Weights of a small sound classifier: 10100 steps, held-out accuracy 73%.
Rows from block 6 of a small sound classifier, named by matrix and row number. Rows with one number belong to one neuron. Each number is 200 + 30 x the weight over its row's rms, rounded and kept within 0 to 999. All counts start at 0. After the name is the row's rms in percent of the matrix's.
Before each neuron's rows are labels from the 100 clips, of 14848, where the neuron reaches its largest size: "top examples" is what is common among them. Only what is clearly more common there than usual is listed. The data: acted Russian speech (Dusha).
# gate: MLP gate (model.blocks.6.mlp.gate.weight, 512x256), inputs 0-127
# fc1: MLP up (model.blocks.6.mlp.fc1.weight, 512x256), inputs 0-127
# fc2: MLP down (model.blocks.6.mlp.fc2.weight, 256x512, transposed), outputs 0-127

top examples: emotion: angry
gate.437,121,170,138,193,203,216,197,205,226,204,162,206,178,218,231,242,195,171,202,189,242,185,248,228,164,179,237,194,213,165,216,194,174,241,225,229,204,231,224,191,208,169,255,142,204,152,186,147,163,230,208,190,247,235,273,197,223,256,153,168,186,223,192,148,192,204,200,214,202,197,222,173,186,201,155,187,231,197,176,200,205,229,202,186,146,165,211,166,160,208,158,207,227,226,182,211,158,230,188,171,240,210,237,242,136,228,258,222,203,245,193,207,197,167,125,198,228,149,219,219,236,181,154,232,225,192,232,194,179
fc1.437,114,162,198,130,219,188,231,213,218,185,198,156,120,230,182,196,219,251,128,244,190,182,221,210,236,188,194,196,124,219,195,214,224,195,187,152,214,224,228,182,169,230,170,249,220,161,197,222,221,219,158,206,207,198,175,157,207,203,188,208,148,203,236,188,183,194,191,194,230,198,192,198,172,187,188,216,219,224,219,161,214,175,168,111,171,215,186,162,176,216,196,211,224,208,206,164,220,171,190,210,176,192,161,244,180,263,184,151,214,209,270,200,189,230,154,159,180,203,212,235,201,231,225,157,178,196,189,174,135
fc2.437,120,192,176,226,215,157,182,214,222,161,216,166,170,201,253,196,173,137,213,164,184,221,156,241,179,143,217,240,279,211,242,194,190,176,199,204,151,197,244,239,188,253,228,229,186,207,193,193,199,210,203,265,181,162,199,283,158,193,189,153,189,234,193,182,202,137,172,231,161,225,212,204,200,241,210,207,187,172,129,199,194,202,232,241,240,193,177,227,244,178,224,197,200,257,213,259,185,183,218,142,189,194,135,174,218,185,181,220,203,211,197,151,167,200,196,214,169,241,213,236,205,220,189,164,229,191,215,208,206

top examples: emotion: angry
gate.252,115,195,193,209,228,213,208,206,204,204,197,210,192,176,217,183,231,211,164,150,191,242,210,197,170,211,171,172,191,175,211,152,204,263,205,238,215,215,187,156,191,148,182,261,176,171,184,205,190,241,133,247,206,176,158,155,198,262,206,169,242,170,198,209,240,243,207,129,192,196,206,240,176,177,229,239,248,200,185,225,196,190,216,201,231,166,278,227,194,210,190,189,218,226,203,173,202,185,230,172,224,216,203,169,175,200,227,225,218,225,193,238,236,187,188,215,199,234,193,260,154,129,257,221,207,200,196,198,241
fc1.252,118,185,226,194,200,140,179,197,202,177,198,189,175,200,196,201,190,204,225,154,249,164,178,189,198,272,132,197,216,277,170,210,205,251,249,145,200,138,197,160,232,224,214,209,167,186,196,223,245,225,203,208,202,179,256,180,240,207,195,151,228,221,166,236,152,166,222,164,175,219,158,213,191,199,202,151,233,179,227,173,216,213,203,180,182,153,156,172,198,210,245,235,166,230,230,201,139,141,223,225,196,148,207,195,208,237,198,255,211,220,184,269,171,187,242,191,196,239,160,215,214,203,213,162,215,195,192,189,223
fc2.252,120,159,211,153,247,209,187,215,173,156,251,160,195,184,216,214,182,166,217,168,203,228,160,230,217,169,220,189,205,198,231,164,204,261,211,154,190,165,250,161,190,212,234,147,256,225,217,179,197,161,199,169,163,226,187,227,213,260,193,197,227,198,188,126,189,224,208,247,193,177,205,200,176,214,193,234,221,224,265,190,214,212,210,198,202,227,224,185,209,241,251,150,233,156,198,211,218,155,126,200,167,244,246,205,231,199,140,202,215,220,246,211,146,182,248,208,133,145,160,220,172,173,214,165,227,225,214,209,211

top examples: emotion: positive
gate.7,105,222,165,191,155,202,168,181,238,265,166,232,211,193,194,204,211,208,199,202,225,222,226,189,211,159,204,237,207,156,149,246,212,172,212,233,217,239,186,200,211,159,195,175,211,182,136,242,186,230,218,191,209,228,214,210,111,211,187,211,147,247,232,128,195,228,187,222,231,165,217,155,169,218,198,240,251,233,201,283,188,225,167,129,197,194,196,192,182,186,164,209,215,174,199,254,200,208,183,214,113,235,214,168,217,160,214,156,193,211,274,176,159,216,183,187,177,185,157,167,162,173,235,167,188,192,218,210,214
fc1.7,110,160,237,188,176,216,190,129,237,191,183,265,200,135,158,212,189,249,153,186,196,213,242,274,239,179,204,207,217,182,134,210,218,243,170,209,218,221,271,198,183,156,223,211,216,169,206,190,246,188,214,148,214,180,232,192,188,219,160,186,208,222,216,150,224,235,198,237,203,202,218,165,157,284,142,233,180,223,210,236,186,218,171,224,215,165,189,197,217,231,195,218,212,183,202,194,172,154,203,163,143,178,242,192,221,200,139,221,153,233,200,224,126,238,167,166,171,213,175,155,212,175,208,222,209,189,167,226,196
fc2.7,115,215,189,174,227,208,239,213,181,182,232,234,231,243,221,189,202,156,173,219,224,229,170,209,135,148,207,230,198,227,238,195,196,180,179,277,190,198,191,188,173,246,178,152,229,254,210,137,280,216,162,190,231,197,230,254,193,153,168,172,230,189,180,159,176,246,222,223,249,235,166,256,167,227,225,175,208,241,248,147,239,208,127,220,168,161,227,161,139,170,196,144,202,169,209,226,165,211,207,194,199,145,225,198,187,169,180,192,179,231,215,158,189,170,172,198,230,200,189,185,201,180,151,200,210,219,157,197,241

top examples: emotion: positive
gate.457,091,244,163,253,149,207,139,220,178,223,166,185,121,143,230,212,197,179,190,228,198,244,186,196,207,207,206,236,224,185,208,187,141,196,177,190,196,200,243,186,227,221,236,198,175,189,226,169,190,239,200,149,111,159,177,194,180,228,203,230,166,207,205,243,232,205,203,164,225,234,236,213,183,226,198,166,172,185,199,186,182,179,244,192,181,192,240,185,139,201,177,204,237,147,183,215,182,216,165,220,211,211,185,248,167,212,202,130,170,222,231,252,130,189,174,215,143,211,192,249,191,237,273,215,165,220,225,195,194
fc1.457,095,201,206,180,213,152,185,174,247,158,157,214,208,179,177,191,187,195,263,197,198,237,162,203,222,214,222,194,242,202,194,227,191,180,176,222,183,222,241,174,152,203,181,174,218,214,209,266,171,185,178,178,227,216,226,172,194,199,199,226,216,255,211,113,194,228,206,251,239,237,222,174,178,157,176,161,215,168,199,199,229,188,178,205,220,211,224,190,203,165,196,229,210,211,171,160,206,172,188,238,211,183,201,208,283,166,193,184,140,175,276,216,165,203,201,188,155,195,183,203,200,227,215,160,194,164,209,170,220
fc2.457,094,175,173,242,224,230,223,222,209,229,235,200,163,229,179,175,210,221,203,224,175,192,246,184,210,202,210,232,203,209,251,207,193,220,209,212,153,235,156,157,163,150,184,142,244,189,210,212,222,222,258,193,221,185,205,215,235,180,164,144,196,189,230,222,229,205,171,179,207,193,248,206,182,197,209,201,198,196,114,153,213,150,203,213,181,218,218,187,193,239,227,204,226,208,240,200,169,174,200,264,200,222,199,177,210,181,169,220,232,209,160,160,230,200,147,169,193,148,227,149,185,206,192,181,233,254,227,199,217

top examples: emotion: positive
gate.76,118,154,255,180,176,175,172,235,165,238,168,216,189,204,186,84,182,205,170,226,171,223,198,197,165,196,195,233,199,221,203,163,199,191,185,152,266,284,196,203,247,203,182,163,205,178,162,187,219,193,170,176,228,201,207,212,196,143,183,219,225,172,209,151,211,180,171,258,130,182,191,178,173,242,168,190,223,199,275,218,168,202,256,200,206,202,195,194,192,217,224,180,249,211,167,177,197,222,178,180,207,182,159,199,233,159,178,202,206,241,207,203,206,235,238,231,210,202,164,199,213,215,275,182,189,173,208,210,253
fc1.76,125,190,223,143,181,226,175,203,142,211,155,227,181,157,179,233,167,242,216,144,221,176,256,245,167,179,232,226,181,200,170,192,215,230,169,144,182,241,193,203,192,198,188,229,250,230,186,197,283,177,136,187,218,181,190,174,225,167,175,244,189,232,202,243,217,199,192,249,163,209,241,183,236,223,149,197,214,218,208,192,177,160,137,233,245,199,237,168,189,195,216,111,249,273,163,218,212,215,128,185,241,182,187,198,178,202,222,171,211,160,220,144,199,234,213,199,169,208,231,196,207,247,216,162,181,231,238,201,192
fc2.76,118,216,196,178,193,189,225,170,232,218,223,274,210,208,121,230,183,200,181,203,208,176,229,212,197,176,247,187,185,215,264,187,190,261,204,222,216,161,185,177,175,197,185,197,218,228,151,167,235,164,210,185,151,210,206,254,127,177,217,159,182,220,190,159,176,223,239,188,238,220,187,211,251,245,201,138,205,198,213,237,198,191,199,202,214,224,238,245,183,198,220,161,227,220,228,221,232,194,233,203,247,222,204,319,205,201,224,191,153,176,293,198,161,184,212,239,184,157,152,193,202,193,207,218,149,202,172,206,179

top examples: emotion: positive
gate.317,074,206,206,161,249,246,177,204,195,140,180,237,174,183,196,195,163,189,243,183,201,210,175,203,192,203,226,196,135,145,290,174,195,228,209,196,197,170,208,220,188,203,197,180,180,205,182,186,186,207,153,218,198,205,225,194,232,159,199,147,188,177,268,140,190,239,216,190,202,234,199,201,225,157,213,274,188,209,188,194,202,224,180,158,168,253,178,214,212,206,192,247,203,171,160,217,205,195,168,191,229,234,242,250,197,163,188,222,196,190,194,220,172,177,208,226,204,233,207,169,240,217,196,167,158,204,167,246,213
fc1.317,077,203,203,166,227,231,178,188,140,235,169,214,160,175,216,196,144,169,183,216,237,231,175,175,214,199,220,175,232,149,197,228,240,215,220,198,187,219,178,193,247,204,222,124,172,195,172,201,192,210,134,211,205,232,184,270,174,151,168,192,178,209,224,192,208,154,171,201,208,223,150,217,236,222,240,242,214,156,154,220,268,225,246,265,176,276,150,227,191,242,191,204,229,170,253,229,205,248,225,189,230,162,178,131,222,186,156,214,233,182,193,239,214,153,185,162,221,229,210,186,210,171,148,154,123,226,217,174,240
fc2.317,071,156,164,191,182,162,198,190,202,203,215,196,192,181,128,202,187,268,221,160,205,181,204,216,198,185,218,266,224,198,196,151,217,246,234,179,223,154,260,179,215,221,207,205,201,195,178,220,140,185,189,186,186,171,178,240,201,203,175,201,223,165,139,196,251,206,222,151,224,161,193,247,201,192,233,192,281,198,199,208,233,209,248,206,226,195,203,200,197,217,212,157,225,212,242,134,160,184,246,239,166,176,245,204,219,172,243,226,179,219,191,238,168,232,174,202,176,202,221,180,191,169,176,208,146,261,166,203,149

top examples: emotion: positive
gate.175,065,197,248,269,211,215,207,189,199,158,232,160,186,207,197,188,188,151,214,166,180,220,211,164,203,222,141,221,178,147,192,216,185,171,183,207,183,165,156,184,194,190,187,188,205,165,200,197,227,183,228,173,256,189,231,274,178,203,142,175,233,132,216,194,223,212,259,217,186,191,231,200,241,158,205,165,210,161,195,239,246,205,189,186,212,231,181,188,184,205,174,196,208,184,189,235,257,211,218,189,249,228,176,240,218,221,197,219,172,183,204,183,176,236,185,188,176,205,152,120,227,230,225,245,162,214,186,232,191
fc1.175,067,167,252,247,202,180,235,191,230,165,158,284,163,167,211,185,213,216,198,200,196,174,197,151,184,222,216,210,205,182,220,181,188,178,208,189,210,164,238,223,218,117,211,200,170,215,225,212,232,155,227,242,186,242,226,227,218,159,159,158,256,135,212,227,219,207,165,219,209,227,151,193,223,210,162,181,269,174,189,182,201,267,214,170,225,276,178,220,233,227,165,213,228,203,249,227,210,222,228,230,225,228,160,208,179,152,205,246,227,232,205,226,172,209,146,183,222,188,235,187,182,225,182,267,206,177,224,201,175
fc2.175,072,228,230,237,243,253,155,147,126,188,190,178,213,208,183,188,191,164,255,192,224,237,167,197,215,257,227,226,204,164,179,240,174,185,199,242,209,240,203,226,198,147,221,246,183,166,168,177,222,196,251,165,190,238,183,145,178,164,176,218,166,197,205,249,220,128,171,212,228,246,234,206,161,224,180,255,214,235,192,174,184,196,184,242,253,222,184,217,206,181,213,203,237,175,188,186,231,174,184,187,163,157,230,194,198,223,206,211,176,232,184,149,212,172,230,269,193,202,207,209,183,208,211,166,203,180,155,168,190

top examples: emotion: positive
gate.229,117,198,199,188,199,202,212,211,203,226,202,162,201,163,221,175,214,178,199,240,209,218,205,193,181,239,143,241,179,255,233,227,142,154,192,207,231,194,243,156,201,227,196,233,168,200,171,202,210,203,177,221,264,187,193,164,182,229,212,184,184,207,190,252,194,192,217,150,172,187,212,184,161,183,200,181,200,212,224,247,177,185,169,172,192,167,200,168,274,179,175,210,214,236,198,183,197,236,261,226,222,178,207,208,187,175,208,150,216,182,223,253,237,171,204,152,174,209,135,208,218,184,162,213,195,205,201,231,221
fc1.229,114,123,232,140,240,170,223,179,242,225,242,223,161,205,231,182,246,207,207,203,210,221,231,196,189,137,222,190,204,206,241,226,132,200,166,213,229,202,204,191,230,250,227,236,182,189,142,206,186,241,188,209,161,172,206,221,205,207,206,214,179,176,193,221,262,185,239,203,211,189,184,201,234,214,129,188,160,256,208,242,208,188,219,197,189,234,225,220,183,199,91,210,174,174,235,199,191,193,211,258,244,213,146,217,176,202,201,211,168,139,218,238,234,202,217,197,138,237,175,236,194,241,160,196,214,261,255,209,213
fc2.229,110,224,157,236,247,241,204,209,152,171,155,161,226,242,210,175,239,235,221,193,184,218,227,156,171,237,216,172,187,177,196,233,289,239,222,186,165,238,207,206,194,218,198,125,236,264,210,182,228,177,182,197,236,200,193,190,232,127,184,216,237,176,154,212,217,207,203,165,201,242,207,196,186,170,213,202,230,230,176,192,156,226,227,222,227,204,206,247,177,210,226,183,153,203,170,173,182,186,216,227,175,162,243,219,156,219,161,169,151,203,172,207,225,202,178,200,226,213,194,200,220,190,194,223,231,229,186,211,182

top examples: emotion: positive
gate.332,096,184,242,166,141,195,121,195,200,250,182,225,222,195,197,178,180,227,186,187,261,234,222,200,220,146,232,189,222,221,234,140,190,225,225,154,195,216,193,197,167,197,269,176,253,190,150,226,152,229,162,207,194,200,195,211,225,187,256,161,179,221,209,185,158,211,168,196,213,138,193,182,174,203,208,236,185,207,209,239,191,204,225,191,138,224,166,165,200,221,183,166,176,231,223,214,222,212,231,195,197,144,154,195,209,275,188,173,195,188,235,244,175,203,187,269,191,188,170,180,197,211,167,220,248,169,174,193,189
fc1.332,097,198,155,184,216,243,216,184,188,199,245,142,163,219,275,237,207,204,210,193,239,245,218,155,250,224,212,220,232,202,192,194,199,219,241,169,169,187,231,207,173,222,175,164,175,220,214,204,141,199,186,189,211,240,153,229,158,214,228,187,200,148,134,194,237,198,184,202,226,209,141,212,193,153,232,175,154,237,199,262,211,237,197,237,248,164,216,123,176,208,183,191,92,211,197,175,166,216,219,146,206,167,194,184,167,244,190,193,215,187,185,182,222,240,180,223,162,230,154,155,167,174,179,205,205,228,192,191,243
fc2.332,098,179,230,231,244,187,214,167,124,231,190,198,235,176,216,203,192,198,201,251,183,133,181,216,214,230,215,190,202,193,189,242,173,234,237,192,226,164,204,255,191,120,197,175,259,140,197,168,202,215,168,209,119,193,206,225,205,257,217,285,243,198,228,204,224,212,145,204,211,240,182,194,205,209,188,174,199,181,221,232,223,210,188,179,220,192,188,233,249,191,185,191,161,232,199,229,174,216,160,197,169,148,152,206,250,238,206,213,216,186,197,225,148,192,217,168,185,233,222,173,198,194,168,192,149,192,171,255,200

top examples: emotion: sad
gate.165,095,201,232,202,165,140,249,126,228,178,155,191,187,241,202,204,168,187,198,228,186,174,252,156,170,197,162,236,206,239,195,167,257,200,148,247,202,218,207,218,183,169,202,172,192,178,228,208,157,143,226,161,190,205,182,144,239,227,165,176,232,200,243,198,227,188,195,211,245,272,211,182,217,235,209,260,166,148,176,183,165,171,231,179,231,205,203,209,213,197,187,171,210,226,161,196,154,187,176,179,228,209,272,169,246,181,182,146,226,190,198,213,207,212,218,172,253,212,264,205,172,189,177,279,211,232,192,203,170
fc1.165,102,152,207,156,199,150,202,184,231,181,200,239,225,204,175,199,214,213,182,163,281,220,220,193,169,168,213,254,196,223,205,208,243,224,201,203,226,180,144,174,214,207,241,223,180,219,193,200,170,193,191,198,216,219,211,163,245,227,197,259,205,235,145,196,185,204,197,247,218,222,190,192,204,225,125,199,220,217,217,222,172,182,172,181,130,263,206,227,251,204,220,192,246,195,157,192,177,177,156,161,187,245,184,138,198,229,250,186,240,183,223,219,241,165,172,202,225,145,216,226,202,249,183,252,177,238,197,202,218
fc2.165,095,157,191,164,191,182,219,260,192,257,187,235,186,202,219,213,171,216,227,212,202,219,181,210,159,155,199,182,216,222,222,217,222,232,169,212,218,226,188,105,204,171,223,184,175,177,154,232,183,163,192,259,206,173,236,171,231,226,241,209,134,249,153,226,202,186,240,212,192,199,191,191,258,204,168,196,252,239,214,216,177,194,233,198,207,198,235,212,193,162,206,221,218,181,168,174,171,216,192,216,183,237,187,186,218,242,249,206,203,218,163,239,227,207,206,200,286,139,160,218,210,195,189,169,178,170,208,206,186

top examples: emotion: angry
gate.93,101,177,231,201,155,164,202,250,168,190,118,185,217,235,204,181,231,169,192,169,181,204,231,165,183,154,204,222,149,237,210,223,200,203,148,188,180,153,216,191,224,191,187,254,232,230,205,217,179,244,228,245,233,156,181,239,170,182,177,191,219,167,239,254,183,265,185,258,227,179,208,137,200,205,229,192,175,196,221,208,180,218,198,137,205,254,186,217,211,212,207,151,256,167,135,179,246,234,176,213,222,222,147,251,175,197,227,166,223,183,242,221,204,179,169,234,214,210,239,210,208,178,168,163,209,213,215,206,175
fc1.93,106,272,122,227,204,213,162,209,187,239,278,182,223,213,216,180,161,229,173,255,211,187,110,200,185,166,189,176,213,165,166,209,206,179,190,240,190,149,176,215,207,147,206,190,169,281,209,215,218,175,184,233,197,202,216,199,215,218,162,180,219,146,214,170,207,152,196,171,182,254,137,231,185,217,123,206,221,222,218,232,191,179,187,212,211,216,175,216,192,198,163,223,261,228,204,195,145,252,166,240,162,241,178,212,220,185,202,196,171,171,180,181,220,192,200,202,228,166,247,147,156,148,181,211,189,176,197,192,253
fc2.93,102,262,192,181,206,199,230,202,204,210,178,172,180,259,263,202,214,192,176,185,156,224,221,239,158,199,139,251,203,143,223,205,201,194,205,274,190,163,185,207,201,228,185,161,201,195,184,229,241,259,227,254,217,160,152,238,200,204,155,257,266,261,204,173,269,161,186,242,202,203,219,213,212,215,149,180,175,158,190,187,182,181,188,210,176,238,133,213,235,210,208,189,203,207,208,244,229,198,197,186,148,188,197,131,171,189,199,190,217,225,154,189,189,176,188,184,172,225,185,249,158,244,229,236,185,197,152,211,205

top examples: emotion: angry
gate.416,100,169,214,149,215,193,196,173,160,180,154,183,224,178,178,212,236,222,194,148,229,172,188,127,176,197,182,248,252,219,213,195,189,225,222,178,196,165,196,240,253,187,180,204,214,147,170,187,211,237,190,161,272,177,237,173,155,181,200,202,178,168,186,237,192,210,218,204,246,174,215,259,163,194,224,204,225,187,188,213,134,182,238,251,172,264,225,265,229,140,274,239,222,182,244,197,151,257,226,235,241,192,213,177,198,177,206,181,255,189,173,206,154,269,214,192,217,193,205,187,200,209,233,189,205,148,219,176,237
fc1.416,099,212,167,229,226,188,212,179,194,283,210,163,158,236,167,218,169,202,150,226,190,170,207,254,188,171,137,173,183,238,219,181,166,197,187,242,220,252,204,169,243,201,170,188,178,222,189,157,180,228,196,236,189,211,220,205,203,241,181,269,168,210,198,166,200,205,193,177,219,211,169,199,157,191,203,201,201,215,222,259,239,216,205,179,244,141,152,209,179,206,175,231,218,174,212,205,278,193,135,206,156,223,207,241,195,203,148,233,189,260,209,253,174,198,174,214,205,239,218,194,178,181,184,217,177,268,157,258,175
fc2.416,103,209,210,199,252,245,200,186,226,189,190,238,215,240,237,161,176,258,201,183,207,203,256,207,226,210,196,209,162,214,259,231,149,244,164,198,233,174,145,170,161,165,247,213,228,199,170,264,151,181,238,239,201,265,164,188,256,195,225,196,252,194,199,215,179,184,185,211,246,168,274,208,209,139,250,240,179,190,209,166,168,196,210,188,177,240,176,197,236,184,186,204,218,185,245,182,237,175,199,138,198,181,173,178,214,175,152,201,240,136,222,193,237,180,180,156,197,250,251,242,183,224,194,144,120,244,241,179,239

top examples: emotion: positive
gate.59,111,172,206,202,188,240,198,159,150,185,218,167,219,174,182,222,199,238,218,263,176,185,253,226,234,167,189,173,193,207,152,209,232,184,209,210,179,253,225,205,184,239,222,227,228,220,215,158,164,219,184,241,226,211,210,173,212,231,182,150,217,197,174,176,204,162,203,208,184,243,235,194,232,217,231,194,215,203,217,208,129,162,209,204,161,261,229,215,199,163,228,219,190,202,153,218,244,220,179,183,224,239,258,256,199,167,164,150,183,213,255,144,222,195,150,184,219,168,226,255,192,178,217,191,226,178,205,182,197
fc1.59,107,235,218,228,168,190,208,226,212,214,174,199,154,211,243,185,192,199,206,203,176,234,146,233,206,191,242,123,242,196,183,193,241,200,177,226,193,270,188,201,226,230,210,181,224,205,159,207,170,204,186,234,183,231,207,198,220,245,176,208,210,267,251,202,181,203,146,178,193,179,109,158,203,263,210,191,243,199,170,184,160,203,232,236,137,179,142,219,198,213,168,145,217,191,196,185,212,247,194,154,226,177,240,193,156,234,221,224,172,245,231,226,155,185,212,192,171,137,247,221,167,219,188,143,195,244,187,226,196
fc2.59,107,205,279,157,207,214,188,209,239,147,242,170,231,167,156,228,224,170,210,256,228,187,221,173,168,179,193,190,193,184,168,180,205,247,183,211,198,228,196,201,196,193,191,200,163,248,240,187,224,156,136,194,203,229,136,188,202,184,215,253,173,206,183,188,164,196,266,195,214,197,244,236,213,165,204,256,179,261,133,209,165,201,171,235,170,156,212,188,203,180,231,268,170,229,150,248,196,172,234,171,149,170,226,237,198,160,171,132,174,188,219,201,182,203,211,223,183,176,181,222,196,184,193,205,217,205,162,244,190

top examples: emotion: positive
gate.337,090,173,222,227,203,177,242,184,241,262,192,222,208,210,203,170,181,183,194,223,108,198,277,169,185,221,165,157,188,173,229,170,211,158,234,195,129,234,255,243,202,176,218,247,192,211,230,202,200,199,201,241,173,195,134,204,226,213,151,203,206,234,252,222,163,192,163,216,216,157,231,197,184,225,213,168,166,245,194,174,201,187,194,192,175,189,178,197,219,173,183,204,247,219,179,201,182,160,213,260,193,213,193,206,209,245,185,171,226,194,188,237,172,197,225,193,216,187,212,177,171,252,198,208,234,164,211,222,170
fc1.337,091,203,200,232,203,183,185,184,204,208,269,186,227,185,185,202,238,222,152,136,180,246,233,191,211,205,204,223,132,166,206,227,165,178,178,186,207,265,229,181,204,147,161,200,262,231,195,211,194,200,189,201,201,219,217,154,192,225,235,222,195,219,178,219,196,170,189,219,215,214,175,146,240,243,217,183,207,202,155,201,217,199,223,144,204,203,172,188,228,209,158,137,182,183,240,161,217,175,169,240,204,236,242,245,184,189,261,218,227,191,169,202,205,190,192,190,238,184,222,264,220,203,211,193,192,167,189,181,169
fc2.337,091,253,254,168,200,244,186,202,177,241,197,176,213,200,192,205,217,192,206,236,184,233,225,215,199,202,205,179,238,145,161,219,172,213,119,148,244,147,245,199,192,249,191,139,167,200,213,216,171,126,228,182,171,189,258,188,202,220,192,208,221,179,165,203,207,203,221,201,138,178,199,168,157,174,185,198,206,242,220,193,161,206,227,203,223,211,196,235,218,258,191,188,249,183,195,236,202,234,181,172,159,189,214,169,171,210,213,209,222,206,207,178,181,201,125,201,216,203,192,210,265,219,222,233,193,235,204,183,227

top examples: emotion: angry
gate.417,096,230,234,193,163,208,195,238,235,209,237,173,224,191,241,222,170,202,203,179,183,198,157,168,173,219,226,138,197,219,193,189,135,225,212,193,255,201,175,158,132,144,226,245,147,160,252,176,183,245,183,219,230,226,169,180,237,231,181,166,221,239,112,269,201,217,173,172,200,222,197,211,177,156,233,198,190,159,215,212,185,148,214,201,271,197,154,219,233,258,176,200,169,181,178,249,250,188,156,179,231,191,231,223,201,215,193,214,197,208,177,152,239,221,248,182,204,188,222,230,203,214,196,188,202,207,203,165,209
fc1.417,097,158,131,214,166,194,181,172,198,193,230,241,176,203,283,200,221,211,172,224,193,175,185,213,208,165,154,243,190,209,212,161,151,209,172,191,153,282,139,194,188,208,267,222,235,233,154,180,205,247,223,203,226,174,220,206,238,177,200,200,236,189,166,224,145,182,203,184,261,229,201,256,214,219,170,206,210,216,205,200,172,259,196,184,179,210,190,231,216,220,237,185,197,203,176,219,221,159,123,230,221,205,212,215,205,166,216,156,246,250,187,204,190,216,204,240,170,146,234,206,248,264,176,174,194,172,195,188,192
fc2.417,100,194,183,164,162,247,212,196,221,210,211,262,232,252,159,218,194,206,164,220,204,157,183,154,186,204,243,172,204,232,226,237,216,293,233,130,182,199,192,205,213,160,141,218,168,175,218,223,217,198,211,191,213,236,214,178,175,161,233,180,207,122,202,147,187,172,187,183,220,194,223,185,199,221,213,205,193,183,231,182,174,225,238,152,146,202,199,183,201,212,194,225,207,157,239,219,151,184,148,166,247,171,208,285,197,182,164,215,184,196,175,219,190,197,238,242,195,216,214,175,188,164,191,258,212,192,155,210,192

top examples: emotion: angry
gate.266,093,159,199,252,196,278,201,178,181,229,160,156,187,199,192,206,150,194,214,155,189,182,206,199,211,209,170,195,187,209,231,261,149,228,257,201,177,191,203,205,218,199,211,225,149,176,202,212,201,160,181,177,208,168,158,251,185,180,218,232,232,206,175,243,238,153,191,206,236,176,185,200,162,216,279,192,201,219,228,230,209,170,181,197,228,187,236,174,204,184,160,207,162,167,233,231,188,221,226,259,205,220,216,194,150,273,175,209,198,219,177,254,231,190,233,174,171,173,176,159,225,224,176,193,201,270,230,191,209
fc1.266,085,212,154,198,215,185,184,224,175,208,289,212,196,202,164,147,253,200,169,251,170,173,183,226,209,206,198,188,207,186,205,150,171,196,204,217,232,164,261,127,170,189,187,275,163,190,249,213,219,174,198,214,189,221,164,233,188,201,262,139,228,195,137,184,172,203,222,198,197,149,266,202,207,209,157,171,220,173,234,170,201,205,156,177,160,205,225,162,199,200,198,222,187,178,169,182,222,189,237,219,135,141,216,229,180,221,222,188,193,247,210,183,251,204,234,161,242,176,156,187,204,160,275,215,196,206,184,209,212
fc2.266,094,173,222,216,172,215,136,226,231,234,212,236,194,252,191,197,201,235,258,154,164,229,224,226,208,212,174,237,191,229,205,199,187,208,216,201,191,239,224,208,235,209,189,177,207,196,181,167,263,182,174,182,217,223,205,188,168,166,286,210,180,194,199,215,178,230,169,168,195,223,198,183,162,157,226,225,156,176,194,166,200,230,119,190,230,209,171,200,221,177,251,190,127,171,145,202,178,162,242,219,183,239,186,218,163,184,162,124,255,214,262,252,168,205,167,179,195,207,200,181,196,212,224,193,175,268,191,175,178

top examples: emotion: angry
gate.302,113,147,209,207,191,223,183,207,204,209,159,200,209,236,223,208,201,189,201,134,208,212,174,204,209,234,166,219,240,201,197,196,178,181,191,200,213,201,153,221,228,222,195,196,223,198,210,184,150,226,159,199,210,202,209,148,159,227,203,251,220,202,185,142,251,215,221,182,221,172,165,171,185,227,232,213,209,145,163,185,187,187,184,206,172,175,233,222,205,212,268,193,207,145,229,189,172,227,260,182,217,230,197,204,154,226,227,196,192,185,165,160,132,183,191,201,193,160,198,202,142,179,232,214,210,225,144,262,214
fc1.302,109,218,183,264,179,216,191,184,177,174,229,152,196,239,266,178,198,237,179,173,232,245,176,170,200,208,207,191,207,231,227,171,210,141,225,201,203,206,155,160,204,192,250,239,225,143,191,181,182,218,253,203,202,188,214,130,175,206,167,207,199,247,207,132,218,209,189,192,173,207,171,198,221,220,238,197,194,220,258,195,218,245,194,218,154,205,204,192,189,206,212,224,186,190,257,196,195,126,209,228,179,228,193,240,193,211,230,198,176,168,174,201,174,185,216,219,229,225,149,203,170,159,183,169,240,194,190,172,253
fc2.302,113,247,170,206,157,232,233,230,205,180,208,184,209,198,201,177,196,200,219,241,155,159,171,208,252,209,162,190,169,182,193,186,231,188,179,189,247,194,173,176,226,218,193,182,208,217,217,162,223,146,239,247,182,155,164,180,220,248,177,226,237,202,238,211,222,175,218,204,184,192,185,209,230,180,264,205,202,205,210,195,219,224,218,204,154,179,162,234,241,160,187,184,193,158,203,164,186,194,234,195,163,172,237,160,219,202,219,200,210,226,239,184,218,199,225,216,229,185,227,216,175,240,156,221,171,214,215,177,216